python train.py --train_examples=90422 --horizontal_flip=true --hidden_act="gelu" --mlp_ratio=4 --head_dim=48 --parallel_block=false --dropout=0.1 --expert_mlp_ratio=0.5 --optimizer="muon" --momentum=0.9 --orthogonalizer="newton_schulz_5" --epochs=27.2 --weight_decay=0.01
Rows from block 7 of a small image classifier, named by matrix and row number. Rows with one number within an expert belong to one neuron, the router's apart. Each number is 50 + 15 x the weight over its row's rms, rounded and kept within 0 to 99. All counts start at 0.
After each expert's rows are labels from the 100 images, of 14976, where the router gives the expert most weight on average: "responds to" is what is common among them. Only what is clearly more common there than usual is listed. The data: stained colorectal tissue patches (NCT-CRC-HE-100K).
# router: router (model.blocks.7.mlp.router.weight, 8x256, trained with AdamW), inputs 86-171
# up: expert up (model.blocks.7.mlp.up, 8x128x256), inputs 86-171
# down: expert down (model.blocks.7.mlp.down, 8x256x128, transposed), outputs 86-171

# expert 2
router.2:33 50 53 39 28 24 64 41 53 61 44 43 44 40 47 48 45 43 41 67 44 36 32 32 41 32 39 50 67 41 58 17 54 16 67 81 56 43 71 37 51 57 50 59 84 55 38 83 42 41 55 43 46 64 46 47 28 42 75 36 39 47 74 40 35 48 64 52 56 53 82 51 65 20 32 59 30 56 51 56 39 57 40 39 33 48
up.18:61 96 39 38 39 63 64 28 57 45 66 29 62 42 45 23 45 36 44 59 53 34 69 33 64 78 57 30 50 44 41 72 45 34 80 12 57 42 29 39 52 45 65 31 42 76 44 50 28 50 43 57 47 82 57 54 44 40 37 26 52 45 50 78 47 44 29 62 40 53 55 70 26 49 45 54 43 69 18 27 45 39 73 53 46 61
down.18:60 47 57 64 28 32 76 57 48 66 51 45 64 52 31 66 42 56 40 63 62 50 49 37 52 32 62 47 64 49 68 33 59 41 52 32 85 53 41 46 43 59 42 64 19 17 66 74 53 62 43 65 77 34 67 45 38 65 80 55 40 70 52 57 54 22 38 42 38 45 36 29 45 45 46 52 50 45 57 61 80 23 71 71 51 73
up.19:57 47 72 64 39 58 67 48 27 35 61 52 80 38 39 56 16 53 47 23 71 28 67 51 25 26 49 46 59 65 29 29 39 50 29 49 69 38 22 38 44 50 62 41 26 69 45 67 42 65 32 58 45 41 43 67 69 48 57 47 33 27 47 38 77 14 69 74 45 34 62 89 12 41 50 56 21 20 50 78 39 15 71 46 47 33
down.19:59 35 56 29 41 40 63 77 58 63 25 36 55 43 47 45 69 34 62 48 53 61 48 61 56 49 83 54 70 43 55 73 64 72 35 39 63 66 56 44 68 45 47 28 46 63 46 45 35 28 66 53 25 54 71 39 71 50 48 38 72 63 32 43 69 58 59 49 43 58 51 39 12 54 62 59 22 55 60 51 62 43 47 72 72 61
up.20:61 64 73 49 52 38 39 37 71 72 57 75 52 24 63 50 27 40 72 61 46 39 45 30 79 39 21 76 47 20 47 45 66 31 45 63 57 43 51 58 55 49 60 41 37 67 58 50 62 58 63 52 71 68 11 57 53 60 41 22 41 56 35 45 37 53 43 65 76 43 29 70 80 53 64 39 50 76 42 62 52 28 45 64 58 65
down.20:70 54 39 47 45 48 49 69 61 59 64 31 48 65 38 56 56 60 60 56 32 63 57 43 29 67 48 44 50 25 59 84 32 49 47 33 54 55 54 54 40 43 42 39 65 60 70 43 45 42 50 54 45 52 48 67 30 40 27 39 56 63 41 14 46 53 60 73 63 34 40 48 37 39 73 37 61 47 89 56 35 37 46 64 61 47
up.21:19 41 46 51 65 69 50 58 33 45 37 27 47 73 55 47 48 44 44 87 32 60 33 42 41 69 43 63 56 64 57 42 23 50 38 80 41 52 61 74 35 41 55 53 54 35 45 29 24 65 61 54 39 32 27 66 37 52 67 67 42 60 26 35 38 58 14 39 64 43 35 53 54 66 85 74 36 30 70 55 31 24 60 56 32 46
down.21:34 25 54 64 61 42 73 52 22 27 34 48 52 65 35 38 43 65 14 81 60 34 45 51 50 50 33 55 53 63 47 61 59 52 57 51 36 44 64 46 67 56 76 71 83 51 43 72 42 46 37 31 39 42 71 56 28 56 47 68 46 55 56 59 40 33 70 47 52 39 59 52 35 28 34 44 48 45 28 48 40 61 57 45 55 53
up.22:61 39 78 51 44 40 53 66 59 39 13 33 43 32 36 19 50 47 65 41 29 62 10 48 73 49 73 32 47 32 54 35 52 15 60 82 46 64 67 29 81 44 70 51 54 19 57 59 56 57 38 35 54 62 28 49 64 40 58 53 27 54 34 49 62 61 41 49 61 86 62 38 45 41 88 61 19 85 30 45 62 40 54 69 50 36
down.22:61 52 31 21 48 46 56 63 59 66 70 47 60 52 53 36 32 46 83 56 50 39 61 51 63 58 52 54 73 37 47 78 00 59 58 74 66 36 76 42 68 65 30 26 85 41 38 40 69 66 55 53 66 28 53 67 39 44 44 47 50 23 41 65 96 51 53 66 48 30 34 53 32 72 46 61 54 70 51 41 73 26 50 53 63 52
responds to: tissue: tumour epithelium

# expert 7
router.7:51 77 60 72 48 76 37 32 30 31 56 53 61 27 55 34 29 41 43 59 58 62 62 73 32 51 21 39 41 35 46 56 37 56 57 59 77 74 36 66 47 47 36 42 32 65 60 41 61 69 29 56 54 66 34 38 74 64 26 61 67 25 52 55 60 46 73 58 38 45 39 76 28 31 88 47 45 43 49 63 57 50 46 45 57 78
up.18:48 46 61 33 62 42 40 43 50 40 57 46 44 42 58 60 75 61 54 50 48 70 45 37 81 26 56 60 73 60 20 55 40 30 33 40 71 50 45 43 45 77 38 35 54 35 43 56 26 47 64 33 65 63 46 45 17 67 54 45 04 53 53 59 79 46 73 51 63 43 63 17 32 68 40 57 43 46 40 45 18 56 19 36 82 51
down.18:53 63 37 91 56 94 50 76 39 71 43 71 60 49 70 40 53 44 59 76 51 31 41 66 91 51 60 70 56 56 55 20 60 31 34 50 72 38 01 47 44 59 58 42 55 37 48 58 51 46 69 99 42 68 55 54 51 27 58 44 59 50 22 60 66 49 43 54 51 54 38 51 51 51 57 52 37 50 56 54 77 44 61 40 49 32
up.19:41 63 43 35 43 36 61 71 54 34 45 40 28 28 54 49 46 73 29 49 53 62 39 59 65 70 40 60 44 47 79 57 54 55 29 57 42 56 40 48 54 46 50 69 42 30 43 64 66 65 33 40 68 22 57 46 70 53 58 50 50 76 47 45 55 35 40 39 59 35 60 50 36 50 36 36 53 52 50 04 48 59 57 41 57 25
down.19:51 59 24 25 62 74 52 43 40 50 47 39 28 69 56 79 73 67 47 60 29 55 63 38 43 61 40 43 61 42 51 61 67 56 39 44 69 32 40 79 66 58 43 31 53 51 51 21 63 64 66 77 65 42 37 69 47 54 37 43 35 47 50 49 64 53 52 21 54 74 57 38 48 58 46 49 49 63 61 73 51 27 30 54 60 44
up.20:61 48 74 53 46 24 59 32 25 82 32 45 48 32 39 43 63 53 52 39 64 58 56 40 33 38 58 49 12 29 37 49 60 38 36 46 66 53 26 65 55 12 47 58 65 57 54 35 25 57 43 86 54 39 30 44 45 34 95 55 45 57 45 81 20 24 34 54 68 52 76 58 28 45 62 54 45 46 26 49 22 22 34 35 56 52
down.20:62 39 68 55 46 29 45 28 66 65 49 36 61 54 55 76 58 62 34 52 52 60 42 70 66 30 62 35 83 60 54 50 47 33 67 49 55 61 71 51 69 69 68 70 66 43 51 46 66 47 58 58 65 48 57 45 38 32 67 66 63 73 62 60 51 31 78 79 71 34 51 68 64 46 69 52 73 17 35 52 43 31 32 54 69 42
up.21:76 48 57 59 56 55 76 44 28 51 64 14 36 75 21 60 47 34 63 59 52 49 28 42 49 42 39 43 37 76 29 51 42 43 66 32 57 64 70 75 48 39 39 38 69 53 38 39 65 54 58 32 45 62 52 55 23 36 52 36 55 46 59 43 68 67 47 51 49 52 64 38 46 62 73 42 58 51 68 65 79 71 55 47 58 51
down.21:40 76 42 37 30 48 68 47 44 67 49 29 25 36 61 57 24 54 66 61 76 52 45 28 39 53 43 33 49 56 53 58 43 36 20 43 55 31 51 67 37 16 16 69 48 89 48 56 59 61 49 50 46 50 60 56 50 46 55 46 62 19 58 46 70 71 13 62 68 40 72 56 57 56 53 44 49 63 72 40 50 27 61 62 40 78
up.22:62 58 38 31 51 61 53 49 41 61 42 57 55 37 52 57 50 49 78 71 33 62 41 72 53 47 60 56 79 47 92 56 40 62 11 58 15 35 60 68 73 37 47 72 57 55 73 46 55 42 63 36 37 51 58 45 53 60 44 52 48 63 61 38 62 60 69 56 50 42 43 63 40 02 60 69 23 53 63 44 66 46 05 65 66 44
down.22:40 43 50 42 66 55 61 55 77 43 38 37 43 63 27 65 54 24 24 51 24 52 53 23 51 50 69 52 49 57 55 52 53 67 46 54 51 66 60 63 38 61 35 51 52 33 55 38 67 56 59 57 50 47 38 59 54 73 42 39 43 74 83 58 61 39 57 36 41 54 55 42 60 53 31 38 64 56 15 51 48 31 57 50 51 56
responds to: tissue: mucus

# expert 4
router.4:27 42 46 02 41 67 27 28 60 34 62 49 50 40 31 60 45 57 47 53 71 45 25 60 31 35 59 47 53 48 17 48 63 34 29 43 63 78 30 53 52 50 47 71 57 34 60 08 57 41 60 55 43 42 46 50 56 43 60 55 59 42 73 56 61 64 64 33 72 36 36 56 75 70 08 44 72 37 32 68 56 57 76 55 47 56
up.0:24 61 68 44 68 42 23 31 52 37 58 84 51 65 43 62 39 62 76 64 93 55 31 31 50 69 22 58 31 41 51 27 38 40 56 32 56 43 46 54 58 52 74 58 77 64 62 57 58 51 57 46 49 73 13 65 56 46 25 37 57 56 39 41 56 53 59 32 35 31 36 58 49 56 31 66 72 63 60 71 61 58 68 39 43 72
down.0:66 35 52 33 48 29 60 66 45 51 48 61 43 44 57 48 18 30 46 60 62 59 55 62 57 36 44 53 14 49 52 30 52 22 58 43 18 25 46 33 80 68 71 25 67 58 51 36 76 32 58 51 70 80 55 36 51 42 49 51 66 79 31 64 62 55 39 62 50 61 34 34 45 49 47 25 29 58 49 56 58 84 44 52 39 58
up.1:80 41 21 54 80 33 24 42 14 58 62 39 55 67 48 71 46 67 51 54 65 52 26 44 78 53 39 42 85 39 42 87 60 32 48 57 33 62 60 36 71 43 57 49 49 17 40 70 52 53 55 64 46 32 78 41 46 45 43 57 62 79 52 52 75 50 53 51 69 45 62 51 64 68 40 51 31 61 84 45 36 37 70 42 54 38
down.1:36 45 37 43 42 16 47 41 27 74 26 39 73 26 61 61 17 58 64 71 64 53 36 48 49 21 74 82 48 44 58 55 56 38 70 52 57 87 33 77 44 57 48 50 41 58 56 63 63 57 42 41 44 60 23 44 52 42 61 48 50 08 46 53 43 28 38 43 41 72 63 49 41 30 56 43 69 26 39 59 55 08 58 39 45 26
up.2:27 51 44 59 61 34 57 29 68 51 69 47 60 55 13 61 19 33 36 78 35 31 57 29 58 64 61 49 25 73 39 57 47 56 89 99 41 39 64 61 43 32 61 50 72 56 64 69 53 40 42 36 56 34 34 57 47 61 38 40 65 65 68 47 69 43 25 37 22 56 27 99 37 41 39 28 65 51 42 68 45 46 61 50 65 47
down.2:45 55 56 38 54 69 31 72 44 35 38 61 38 55 37 63 79 64 34 49 40 30 35 50 39 54 51 37 60 66 49 60 51 50 38 48 34 43 46 46 63 37 43 64 31 52 48 31 50 86 50 82 66 53 31 49 33 49 45 24 60 57 53 41 54 56 44 79 41 63 42 41 49 43 50 67 57 43 33 74 64 54 31 60 50 62
up.3:61 33 43 40 63 61 36 32 47 42 05 43 62 15 49 44 47 57 38 40 46 62 57 47 60 34 46 22 34 78 46 38 27 45 63 24 72 19 39 46 50 60 31 25 56 52 11 54 40 33 54 67 69 48 58 32 49 53 49 49 57 33 40 56 54 59 35 75 41 85 61 68 16 64 51 46 82 56 52 67 58 59 34 29 52 56
down.3:58 42 58 58 71 45 31 74 60 22 73 41 32 47 75 61 42 42 43 20 34 27 46 40 52 43 48 68 73 64 16 36 45 20 80 50 43 86 59 41 43 41 36 66 52 57 61 58 91 20 39 76 52 68 59 54 49 68 42 40 46 39 54 67 45 41 44 36 44 39 42 63 26 44 30 33 77 36 27 20 24 70 43 37 53 50
up.4:49 66 61 71 33 49 59 51 60 30 69 41 73 45 60 46 36 51 63 51 39 47 87 42 67 55 39 41 45 32 43 65 83 65 58 35 60 43 40 77 16 67 53 36 62 61 24 48 28 60 61 13 56 40 42 61 52 48 47 26 64 33 73 33 45 59 36 52 58 19 43 71 63 28 61 55 49 64 65 42 60 70 51 43 55 43
down.4:51 47 63 25 56 77 15 59 62 49 68 36 40 69 31 67 74 28 48 71 33 06 56 41 48 64 40 39 26 64 30 45 55 65 69 53 65 59 63 38 31 57 36 67 66 56 78 68 59 42 50 74 55 34 64 32 68 42 30 68 25 69 44 34 42 34 45 05 71 56 35 53 48 64 54 65 59 58 54 26 32 33 48 51 59 41
responds to: tissue: adipose tissue

# expert 0
router.0:58 68 33 37 52 82 56 58 54 54 60 63 66 46 41 41 48 45 79 67 28 60 30 67 54 60 65 70 33 65 54 31 32 49 53 69 19 40 34 48 58 77 79 37 35 37 31 44 32 48 58 71 42 82 54 51 56 33 64 59 53 41 22 09 56 72 35 78 55 72 44 37 36 33 55 25 74 68 53 57 72 30 62 52 43 44
up.0:29 40 62 35 56 56 28 36 51 71 58 69 42 66 53 54 46 70 69 54 54 62 60 49 49 50 60 62 28 55 50 44 67 57 72 59 22 55 45 70 44 74 56 49 40 56 39 29 43 84 51 48 73 38 33 54 62 48 33 28 52 85 68 34 44 46 41 32 56 36 69 34 48 69 69 42 77 39 57 19 58 72 40 29 24 67
down.0:76 81 67 53 27 24 35 79 47 37 50 45 74 65 50 34 81 41 52 62 61 39 68 70 30 46 49 59 52 48 43 51 48 75 66 40 35 36 86 51 54 42 22 40 44 48 51 63 35 36 57 71 40 42 41 68 46 40 31 58 46 45 42 73 39 46 45 54 51 81 27 68 31 54 36 49 47 32 49 60 45 16 58 76 45 52
up.1:51 67 48 57 56 63 37 58 23 14 30 43 39 53 31 61 54 59 55 25 72 37 34 09 66 81 42 62 69 68 46 65 27 35 71 18 66 46 64 45 61 63 33 56 38 37 65 87 40 56 31 69 53 34 71 41 50 58 47 39 46 42 35 42 46 38 55 39 61 53 80 45 64 58 29 61 79 52 09 24 59 68 32 38 49 54
down.1:44 63 40 27 58 62 41 57 56 67 53 48 50 67 65 46 49 26 39 35 39 70 78 47 48 62 33 62 60 58 40 56 22 51 77 86 69 58 39 54 09 71 63 44 82 59 54 40 30 33 37 43 47 29 47 27 38 54 36 45 27 51 56 45 50 87 60 54 44 32 48 48 34 68 53 20 61 75 59 67 56 48 50 58 66 43
up.2:61 38 33 61 44 50 52 61 61 43 55 46 36 54 62 16 52 34 46 64 49 42 30 50 42 27 06 44 45 47 54 33 30 47 49 61 71 71 36 40 48 63 29 61 71 43 38 62 35 67 72 75 43 55 73 49 63 57 63 55 48 37 51 56 18 50 56 43 56 37 75 67 62 35 49 47 57 63 45 60 35 30 62 38 23 24
down.2:48 49 53 42 57 23 34 50 52 36 65 49 50 58 41 46 20 52 89 46 38 46 32 16 46 74 55 49 41 27 67 38 39 39 51 38 21 45 46 44 44 49 53 82 54 50 48 53 54 53 45 71 52 50 41 45 35 60 38 50 48 44 43 23 29 32 44 56 55 71 58 33 00 48 38 43 59 43 48 56 21 43 32 75 64 68
up.3:41 32 70 60 52 40 62 16 32 61 31 45 64 21 48 68 52 61 48 90 58 43 47 56 76 60 67 30 98 54 61 39 50 40 43 46 66 69 52 71 63 49 26 51 64 17 20 71 47 56 44 44 20 58 52 71 66 55 52 52 35 35 62 43 90 64 45 57 58 61 76 46 48 39 55 59 80 56 32 72 58 52 43 49 48 42
down.3:54 43 58 14 45 37 23 32 56 49 38 33 58 72 50 25 56 49 64 43 44 60 54 18 60 56 85 59 34 61 52 66 69 68 56 36 55 64 42 37 42 55 58 67 64 21 49 69 47 58 58 46 54 45 50 23 64 55 48 61 31 64 61 51 27 48 48 48 33 49 43 44 48 52 35 59 56 57 35 56 64 60 46 53 64 12
up.4:51 71 66 45 31 57 48 42 39 47 67 70 87 31 56 49 49 38 82 51 59 51 64 49 56 64 38 62 56 78 52 72 49 41 39 30 71 42 75 66 59 20 48 42 57 71 61 43 67 62 61 32 48 59 77 45 38 76 24 39 41 69 51 46 33 69 47 54 40 29 71 39 46 66 49 75 78 54 60 55 62 47 52 20 63 43
down.4:60 31 57 57 49 47 48 58 74 66 59 65 49 58 51 13 45 56 39 49 35 33 47 46 60 39 72 45 52 63 47 45 82 55 92 53 46 58 39 36 53 87 58 52 37 16 56 69 70 45 38 62 39 73 51 51 56 32 47 58 50 61 56 59 50 48 80 76 41 46 44 64 51 47 28 34 56 40 57 31 54 58 51 71 38 20
responds to: tissue: tumour epithelium

# expert 3
router.3:81 45 50 32 53 58 55 42 58 58 36 39 36 64 29 57 56 49 34 22 48 64 58 63 51 93 39 66 77 20 64 73 65 61 47 53 42 38 52 36 45 57 45 42 45 42 48 78 41 18 68 35 39 29 87 48 47 45 56 64 45 69 27 50 34 55 36 46 19 54 41 42 41 38 31 25 54 78 44 27 68 53 78 56 80 49
up.0:49 42 71 17 14 78 54 23 22 57 51 38 49 30 45 44 19 34 32 41 77 50 71 43 46 50 95 44 62 63 57 69 63 57 65 42 60 38 38 57 26 46 40 39 37 40 41 67 55 54 59 78 20 62 17 56 65 36 57 64 45 30 55 53 56 47 68 44 58 21 63 37 61 51 76 35 30 63 51 21 77 48 78 49 45 41
down.0:63 52 43 69 55 38 63 92 43 67 27 34 52 52 36 39 29 50 52 71 30 54 47 60 73 63 45 51 80 49 61 34 38 51 34 55 46 43 66 63 37 64 68 58 60 27 44 48 67 32 78 41 54 51 49 36 43 53 80 14 61 35 21 49 58 45 29 36 17 65 64 65 70 61 36 65 47 51 33 58 46 49 51 59 25 32
up.1:70 17 74 66 43 32 56 49 40 51 43 19 20 62 36 42 62 45 21 69 55 45 58 53 63 56 31 23 65 49 72 37 70 29 69 34 62 33 48 57 92 45 43 44 60 64 53 55 69 55 58 60 62 48 53 72 45 50 51 37 43 63 41 44 39 25 42 41 36 58 47 69 72 49 15 60 24 81 51 26 36 46 31 66 47 44
down.1:58 59 66 37 44 29 67 48 87 59 91 62 47 43 54 31 91 40 32 53 28 31 30 58 61 20 46 34 31 50 56 39 52 40 30 63 43 49 77 51 52 62 39 32 60 32 37 60 48 68 46 38 49 44 63 43 13 39 54 59 55 99 65 32 56 31 44 30 67 22 43 43 73 52 54 58 45 48 33 59 44 46 40 43 33 42
up.2:25 58 38 56 26 45 49 43 55 40 62 34 36 23 66 54 23 39 62 60 53 87 48 44 54 48 36 57 63 31 28 43 30 51 82 81 48 60 27 50 62 98 42 45 60 46 20 38 62 58 56 63 81 28 39 36 67 39 65 28 38 52 48 55 62 33 57 58 51 19 24 19 59 51 30 69 41 66 32 48 60 45 71 33 33 47
down.2:85 48 58 63 58 45 54 69 40 51 53 56 57 72 56 54 41 81 37 65 40 60 56 28 27 44 61 50 78 48 44 41 51 53 29 42 56 20 54 23 53 53 48 41 34 29 45 55 54 72 56 56 42 27 36 44 25 67 56 46 51 84 48 59 68 58 69 36 27 59 18 22 19 82 63 65 47 49 38 24 24 41 40 58 47 41
up.3:43 74 44 70 54 59 41 30 53 30 72 16 59 30 35 35 60 46 54 82 49 41 47 28 59 39 76 62 50 65 61 56 09 27 35 52 75 80 56 29 55 51 53 30 40 58 54 78 57 79 53 33 59 70 48 37 40 49 26 34 39 51 25 45 60 55 61 55 34 61 41 49 37 67 46 47 32 53 25 65 54 62 63 48 62 36
down.3:45 58 11 48 47 34 48 35 24 70 49 61 47 65 67 41 50 32 59 54 32 53 40 48 41 67 32 73 54 37 47 56 46 48 33 58 19 65 78 44 30 21 71 40 58 84 55 34 22 31 70 32 35 69 22 45 71 51 35 46 37 43 61 54 52 37 23 57 81 27 59 66 59 67 60 60 31 46 56 46 28 42 60 46 53 50
up.4:20 32 22 51 60 43 34 54 73 75 44 80 43 49 59 75 45 40 52 75 54 46 24 47 46 51 75 66 65 64 36 43 54 45 22 65 47 49 72 72 66 22 60 57 50 23 36 38 55 32 52 57 73 61 55 38 47 47 61 64 64 61 48 42 77 52 36 30 64 37 51 59 69 68 52 49 65 42 40 90 43 49 47 80 40 30
down.4:61 72 48 59 45 27 39 60 42 48 52 56 32 26 47 73 44 46 39 75 48 81 50 62 81 57 77 30 46 43 45 46 58 63 48 43 42 67 07 24 51 50 16 27 49 28 70 82 19 77 41 38 52 39 62 50 35 46 13 62 61 27 11 61 44 64 29 48 54 33 59 49 52 35 72 64 66 59 59 40 51 19 45 68 62 46
responds to: tissue: smooth muscle

# expert 6
router.6:69 30 34 52 44 36 47 59 70 84 54 71 76 83 43 70 65 54 58 60 51 69 33 50 20 51 54 65 55 46 34 46 77 44 16 59 62 64 72 40 31 79 51 64 44 41 42 55 14 51 36 55 44 72 52 33 48 62 72 69 60 65 63 43 52 34 25 32 44 61 24 49 13 50 62 38 40 40 75 69 48 35 54 73 52 55
up.18:46 51 53 42 42 49 33 45 41 48 69 45 39 30 41 69 55 50 65 39 46 53 32 54 40 64 52 50 67 56 58 47 82 52 16 31 22 63 71 42 43 40 50 51 47 25 54 42 82 47 41 77 48 56 62 37 21 43 38 51 41 50 53 44 45 64 50 53 52 62 60 61 45 53 17 38 40 38 47 28 65 55 46 85 55 56
down.18:49 45 53 54 48 52 79 24 84 58 88 89 40 68 58 43 82 41 54 46 40 35 61 68 73 46 63 58 34 48 50 41 71 56 54 71 57 37 78 56 46 67 55 55 43 43 62 55 52 39 52 37 48 58 36 37 39 35 62 46 61 62 61 37 27 52 62 34 34 41 43 44 61 51 39 39 43 05 38 43 38 32 49 72 30 29
up.19:57 24 47 69 76 63 49 53 72 56 59 25 48 41 74 79 52 61 64 42 27 63 38 50 56 42 35 36 21 28 39 58 44 40 46 39 30 38 25 25 24 60 58 08 23 28 17 61 42 62 52 61 70 14 51 60 44 52 63 55 56 67 15 52 56 36 39 58 43 44 51 77 42 50 52 38 72 59 43 71 51 65 36 66 38 57
down.19:68 68 64 67 29 99 27 10 62 49 57 66 57 73 68 57 30 60 68 52 46 45 31 59 71 50 71 65 42 47 61 53 58 52 41 52 59 67 56 65 32 16 75 71 43 43 56 30 46 70 34 48 41 70 37 48 48 36 49 36 50 47 54 76 52 52 54 36 38 46 39 55 59 45 34 74 34 56 37 55 47 34 64 48 47 61
up.20:31 54 52 50 58 83 43 57 48 56 38 58 61 52 55 59 29 51 53 59 49 63 67 56 48 51 39 41 57 45 45 46 68 33 32 67 62 46 67 59 38 58 54 48 44 55 39 50 31 59 49 15 39 44 46 44 37 56 51 66 36 74 69 52 58 38 69 55 72 51 46 23 35 58 21 43 58 54 43 70 67 49 54 54 76 75
down.20:21 62 60 53 58 55 46 48 67 44 65 34 52 59 59 29 43 23 51 38 56 42 38 50 45 31 45 52 67 48 52 69 25 55 54 63 43 35 42 27 58 29 41 56 68 53 58 66 41 60 39 51 54 58 76 49 61 71 36 59 54 53 57 44 46 42 42 39 68 63 80 67 54 25 59 38 19 58 56 31 11 26 68 72 30 38
up.21:69 56 29 52 74 51 60 77 41 52 41 23 65 56 80 36 08 66 64 45 70 66 35 59 40 37 26 57 55 38 41 73 59 33 67 57 50 58 58 56 64 56 59 37 47 69 64 45 52 31 37 47 45 57 24 45 70 63 30 48 47 63 35 43 48 65 47 57 44 44 51 44 65 20 21 30 60 44 38 44 56 43 53 57 60 38
down.21:30 94 10 77 62 28 26 52 54 64 44 31 50 61 52 58 44 49 32 44 48 44 54 39 50 32 59 32 49 71 72 54 56 49 15 44 58 45 72 56 45 44 51 69 55 47 48 57 37 51 65 65 59 30 48 28 59 55 42 34 55 33 22 58 39 61 44 48 56 62 41 61 44 62 69 55 36 15 15 64 76 49 42 33 72 86
up.22:70 87 59 30 26 48 27 50 46 65 44 25 46 51 65 66 24 48 61 62 44 61 48 22 46 66 56 57 29 58 42 63 45 64 80 64 68 67 42 72 66 72 30 37 56 53 42 55 48 35 51 57 55 39 57 49 47 39 59 35 42 59 91 32 50 55 45 39 52 54 26 48 59 45 44 50 99 47 32 64 11 49 41 60 38 62
down.22:44 51 34 60 54 80 37 64 52 32 52 58 39 20 79 37 64 36 44 28 36 57 39 59 52 58 40 34 60 24 62 66 50 13 37 44 81 50 56 39 57 29 32 45 47 77 62 67 38 41 44 49 48 17 34 61 67 38 61 53 39 53 66 46 37 47 51 50 80 58 36 35 58 47 53 53 91 72 67 14 55 54 45 41 31 44
responds to: tissue: debris

# expert 1
router.1:35 64 62 45 59 53 26 45 46 19 49 52 49 69 53 28 64 70 72 51 81 31 34 29 32 47 50 45 78 56 43 41 49 66 37 44 72 48 61 62 63 29 40 53 49 75 45 27 49 51 40 28 35 56 54 51 11 65 12 60 55 33 26 55 34 63 65 45 40 38 27 41 41 70 60 46 39 44 44 25 56 49 50 66 74 33
up.18:49 52 48 62 43 65 65 56 49 36 32 50 31 31 55 44 65 63 58 26 57 53 39 34 46 46 57 59 46 60 63 40 44 67 68 56 36 46 37 64 71 27 38 46 55 03 44 56 37 34 47 03 60 51 52 48 40 64 53 21 23 44 78 58 45 55 35 53 43 59 47 27 46 64 34 55 50 35 43 35 61 51 45 23 65 35
down.18:31 48 47 50 51 18 79 44 59 58 52 46 41 55 56 36 61 57 64 35 32 38 44 66 51 54 70 57 35 51 68 57 46 43 79 53 40 44 52 40 56 37 66 41 39 36 44 25 60 27 55 47 79 34 62 52 42 52 81 67 42 74 59 38 64 36 39 70 51 34 38 54 70 57 50 66 69 61 49 62 70 76 63 48 25 39
up.19:47 64 68 84 52 35 73 66 56 59 33 45 51 49 52 49 48 18 60 35 64 54 45 57 60 55 78 28 38 36 62 38 58 35 36 53 54 50 71 44 37 32 76 59 49 38 58 46 18 46 38 34 72 48 72 41 31 58 74 50 57 47 32 48 50 29 34 44 61 42 52 19 49 47 57 65 31 44 67 48 56 62 26 52 38 61
down.19:48 50 54 53 56 61 12 69 47 64 49 58 45 47 47 41 45 57 39 62 52 58 74 43 54 57 39 47 57 59 64 49 58 69 58 37 49 32 42 32 95 10 64 48 62 55 40 48 30 77 63 48 36 46 48 72 72 51 22 42 62 42 48 35 22 46 44 27 20 26 46 78 46 24 35 53 27 55 55 33 30 50 64 57 34 54
up.20:60 39 64 29 52 27 42 27 79 38 78 64 38 60 53 22 64 56 40 57 36 54 41 30 57 39 26 37 29 54 48 78 55 45 61 41 48 78 68 55 61 66 45 43 30 34 63 69 28 47 67 57 66 25 70 85 38 58 74 51 55 52 63 50 26 31 49 35 37 69 55 53 64 34 54 33 85 37 37 22 75 55 77 48 50 59
down.20:88 39 59 53 82 58 71 20 59 49 50 50 39 36 54 44 39 44 40 58 45 42 26 59 47 35 68 17 53 61 49 59 73 40 40 40 58 29 16 44 53 42 48 35 33 47 61 67 60 31 27 52 61 29 52 58 68 51 69 39 65 53 32 70 45 66 39 26 60 41 57 79 31 36 65 33 38 48 65 39 36 35 52 53 26 16
up.21:70 51 60 43 29 21 68 50 23 62 41 51 46 28 38 93 59 61 68 45 71 45 50 44 45 59 26 71 66 50 56 38 27 53 30 65 56 71 35 23 66 34 60 57 97 27 49 47 49 39 48 37 50 65 67 59 43 57 40 36 51 80 48 63 60 50 38 37 62 48 62 39 53 26 68 40 32 31 64 43 60 39 40 53 17 69
down.21:38 60 57 15 36 86 48 39 52 62 57 47 42 69 67 52 12 45 57 39 46 65 25 41 59 34 48 52 27 26 62 47 25 68 57 47 35 44 40 67 44 40 51 45 39 58 37 53 33 60 84 48 53 50 35 65 37 70 71 62 41 36 59 32 59 57 23 66 44 46 59 53 34 73 38 60 56 69 57 74 73 25 61 51 34 26
up.22:40 38 54 20 36 67 75 39 57 58 49 48 40 56 61 55 38 49 53 04 55 43 68 57 66 56 21 64 15 42 73 79 49 32 20 44 45 64 32 53 50 71 40 59 61 70 45 42 54 57 71 89 41 42 57 75 36 45 42 47 66 33 47 28 39 37 45 44 58 40 39 76 63 64 36 63 66 57 35 47 53 57 83 54 33 13
down.22:53 67 41 49 38 24 60 56 54 58 62 66 51 45 50 38 36 29 79 41 36 46 38 49 26 31 64 73 37 39 27 52 35 46 58 46 69 56 41 56 54 69 59 37 42 54 57 43 51 67 50 79 68 33 59 36 65 37 56 51 53 68 34 71 75 44 60 38 49 37 51 53 75 71 37 34 41 59 41 83 66 28 47 58 45 80
responds to: tissue: cancer-associated stroma; tissue: lymphocytes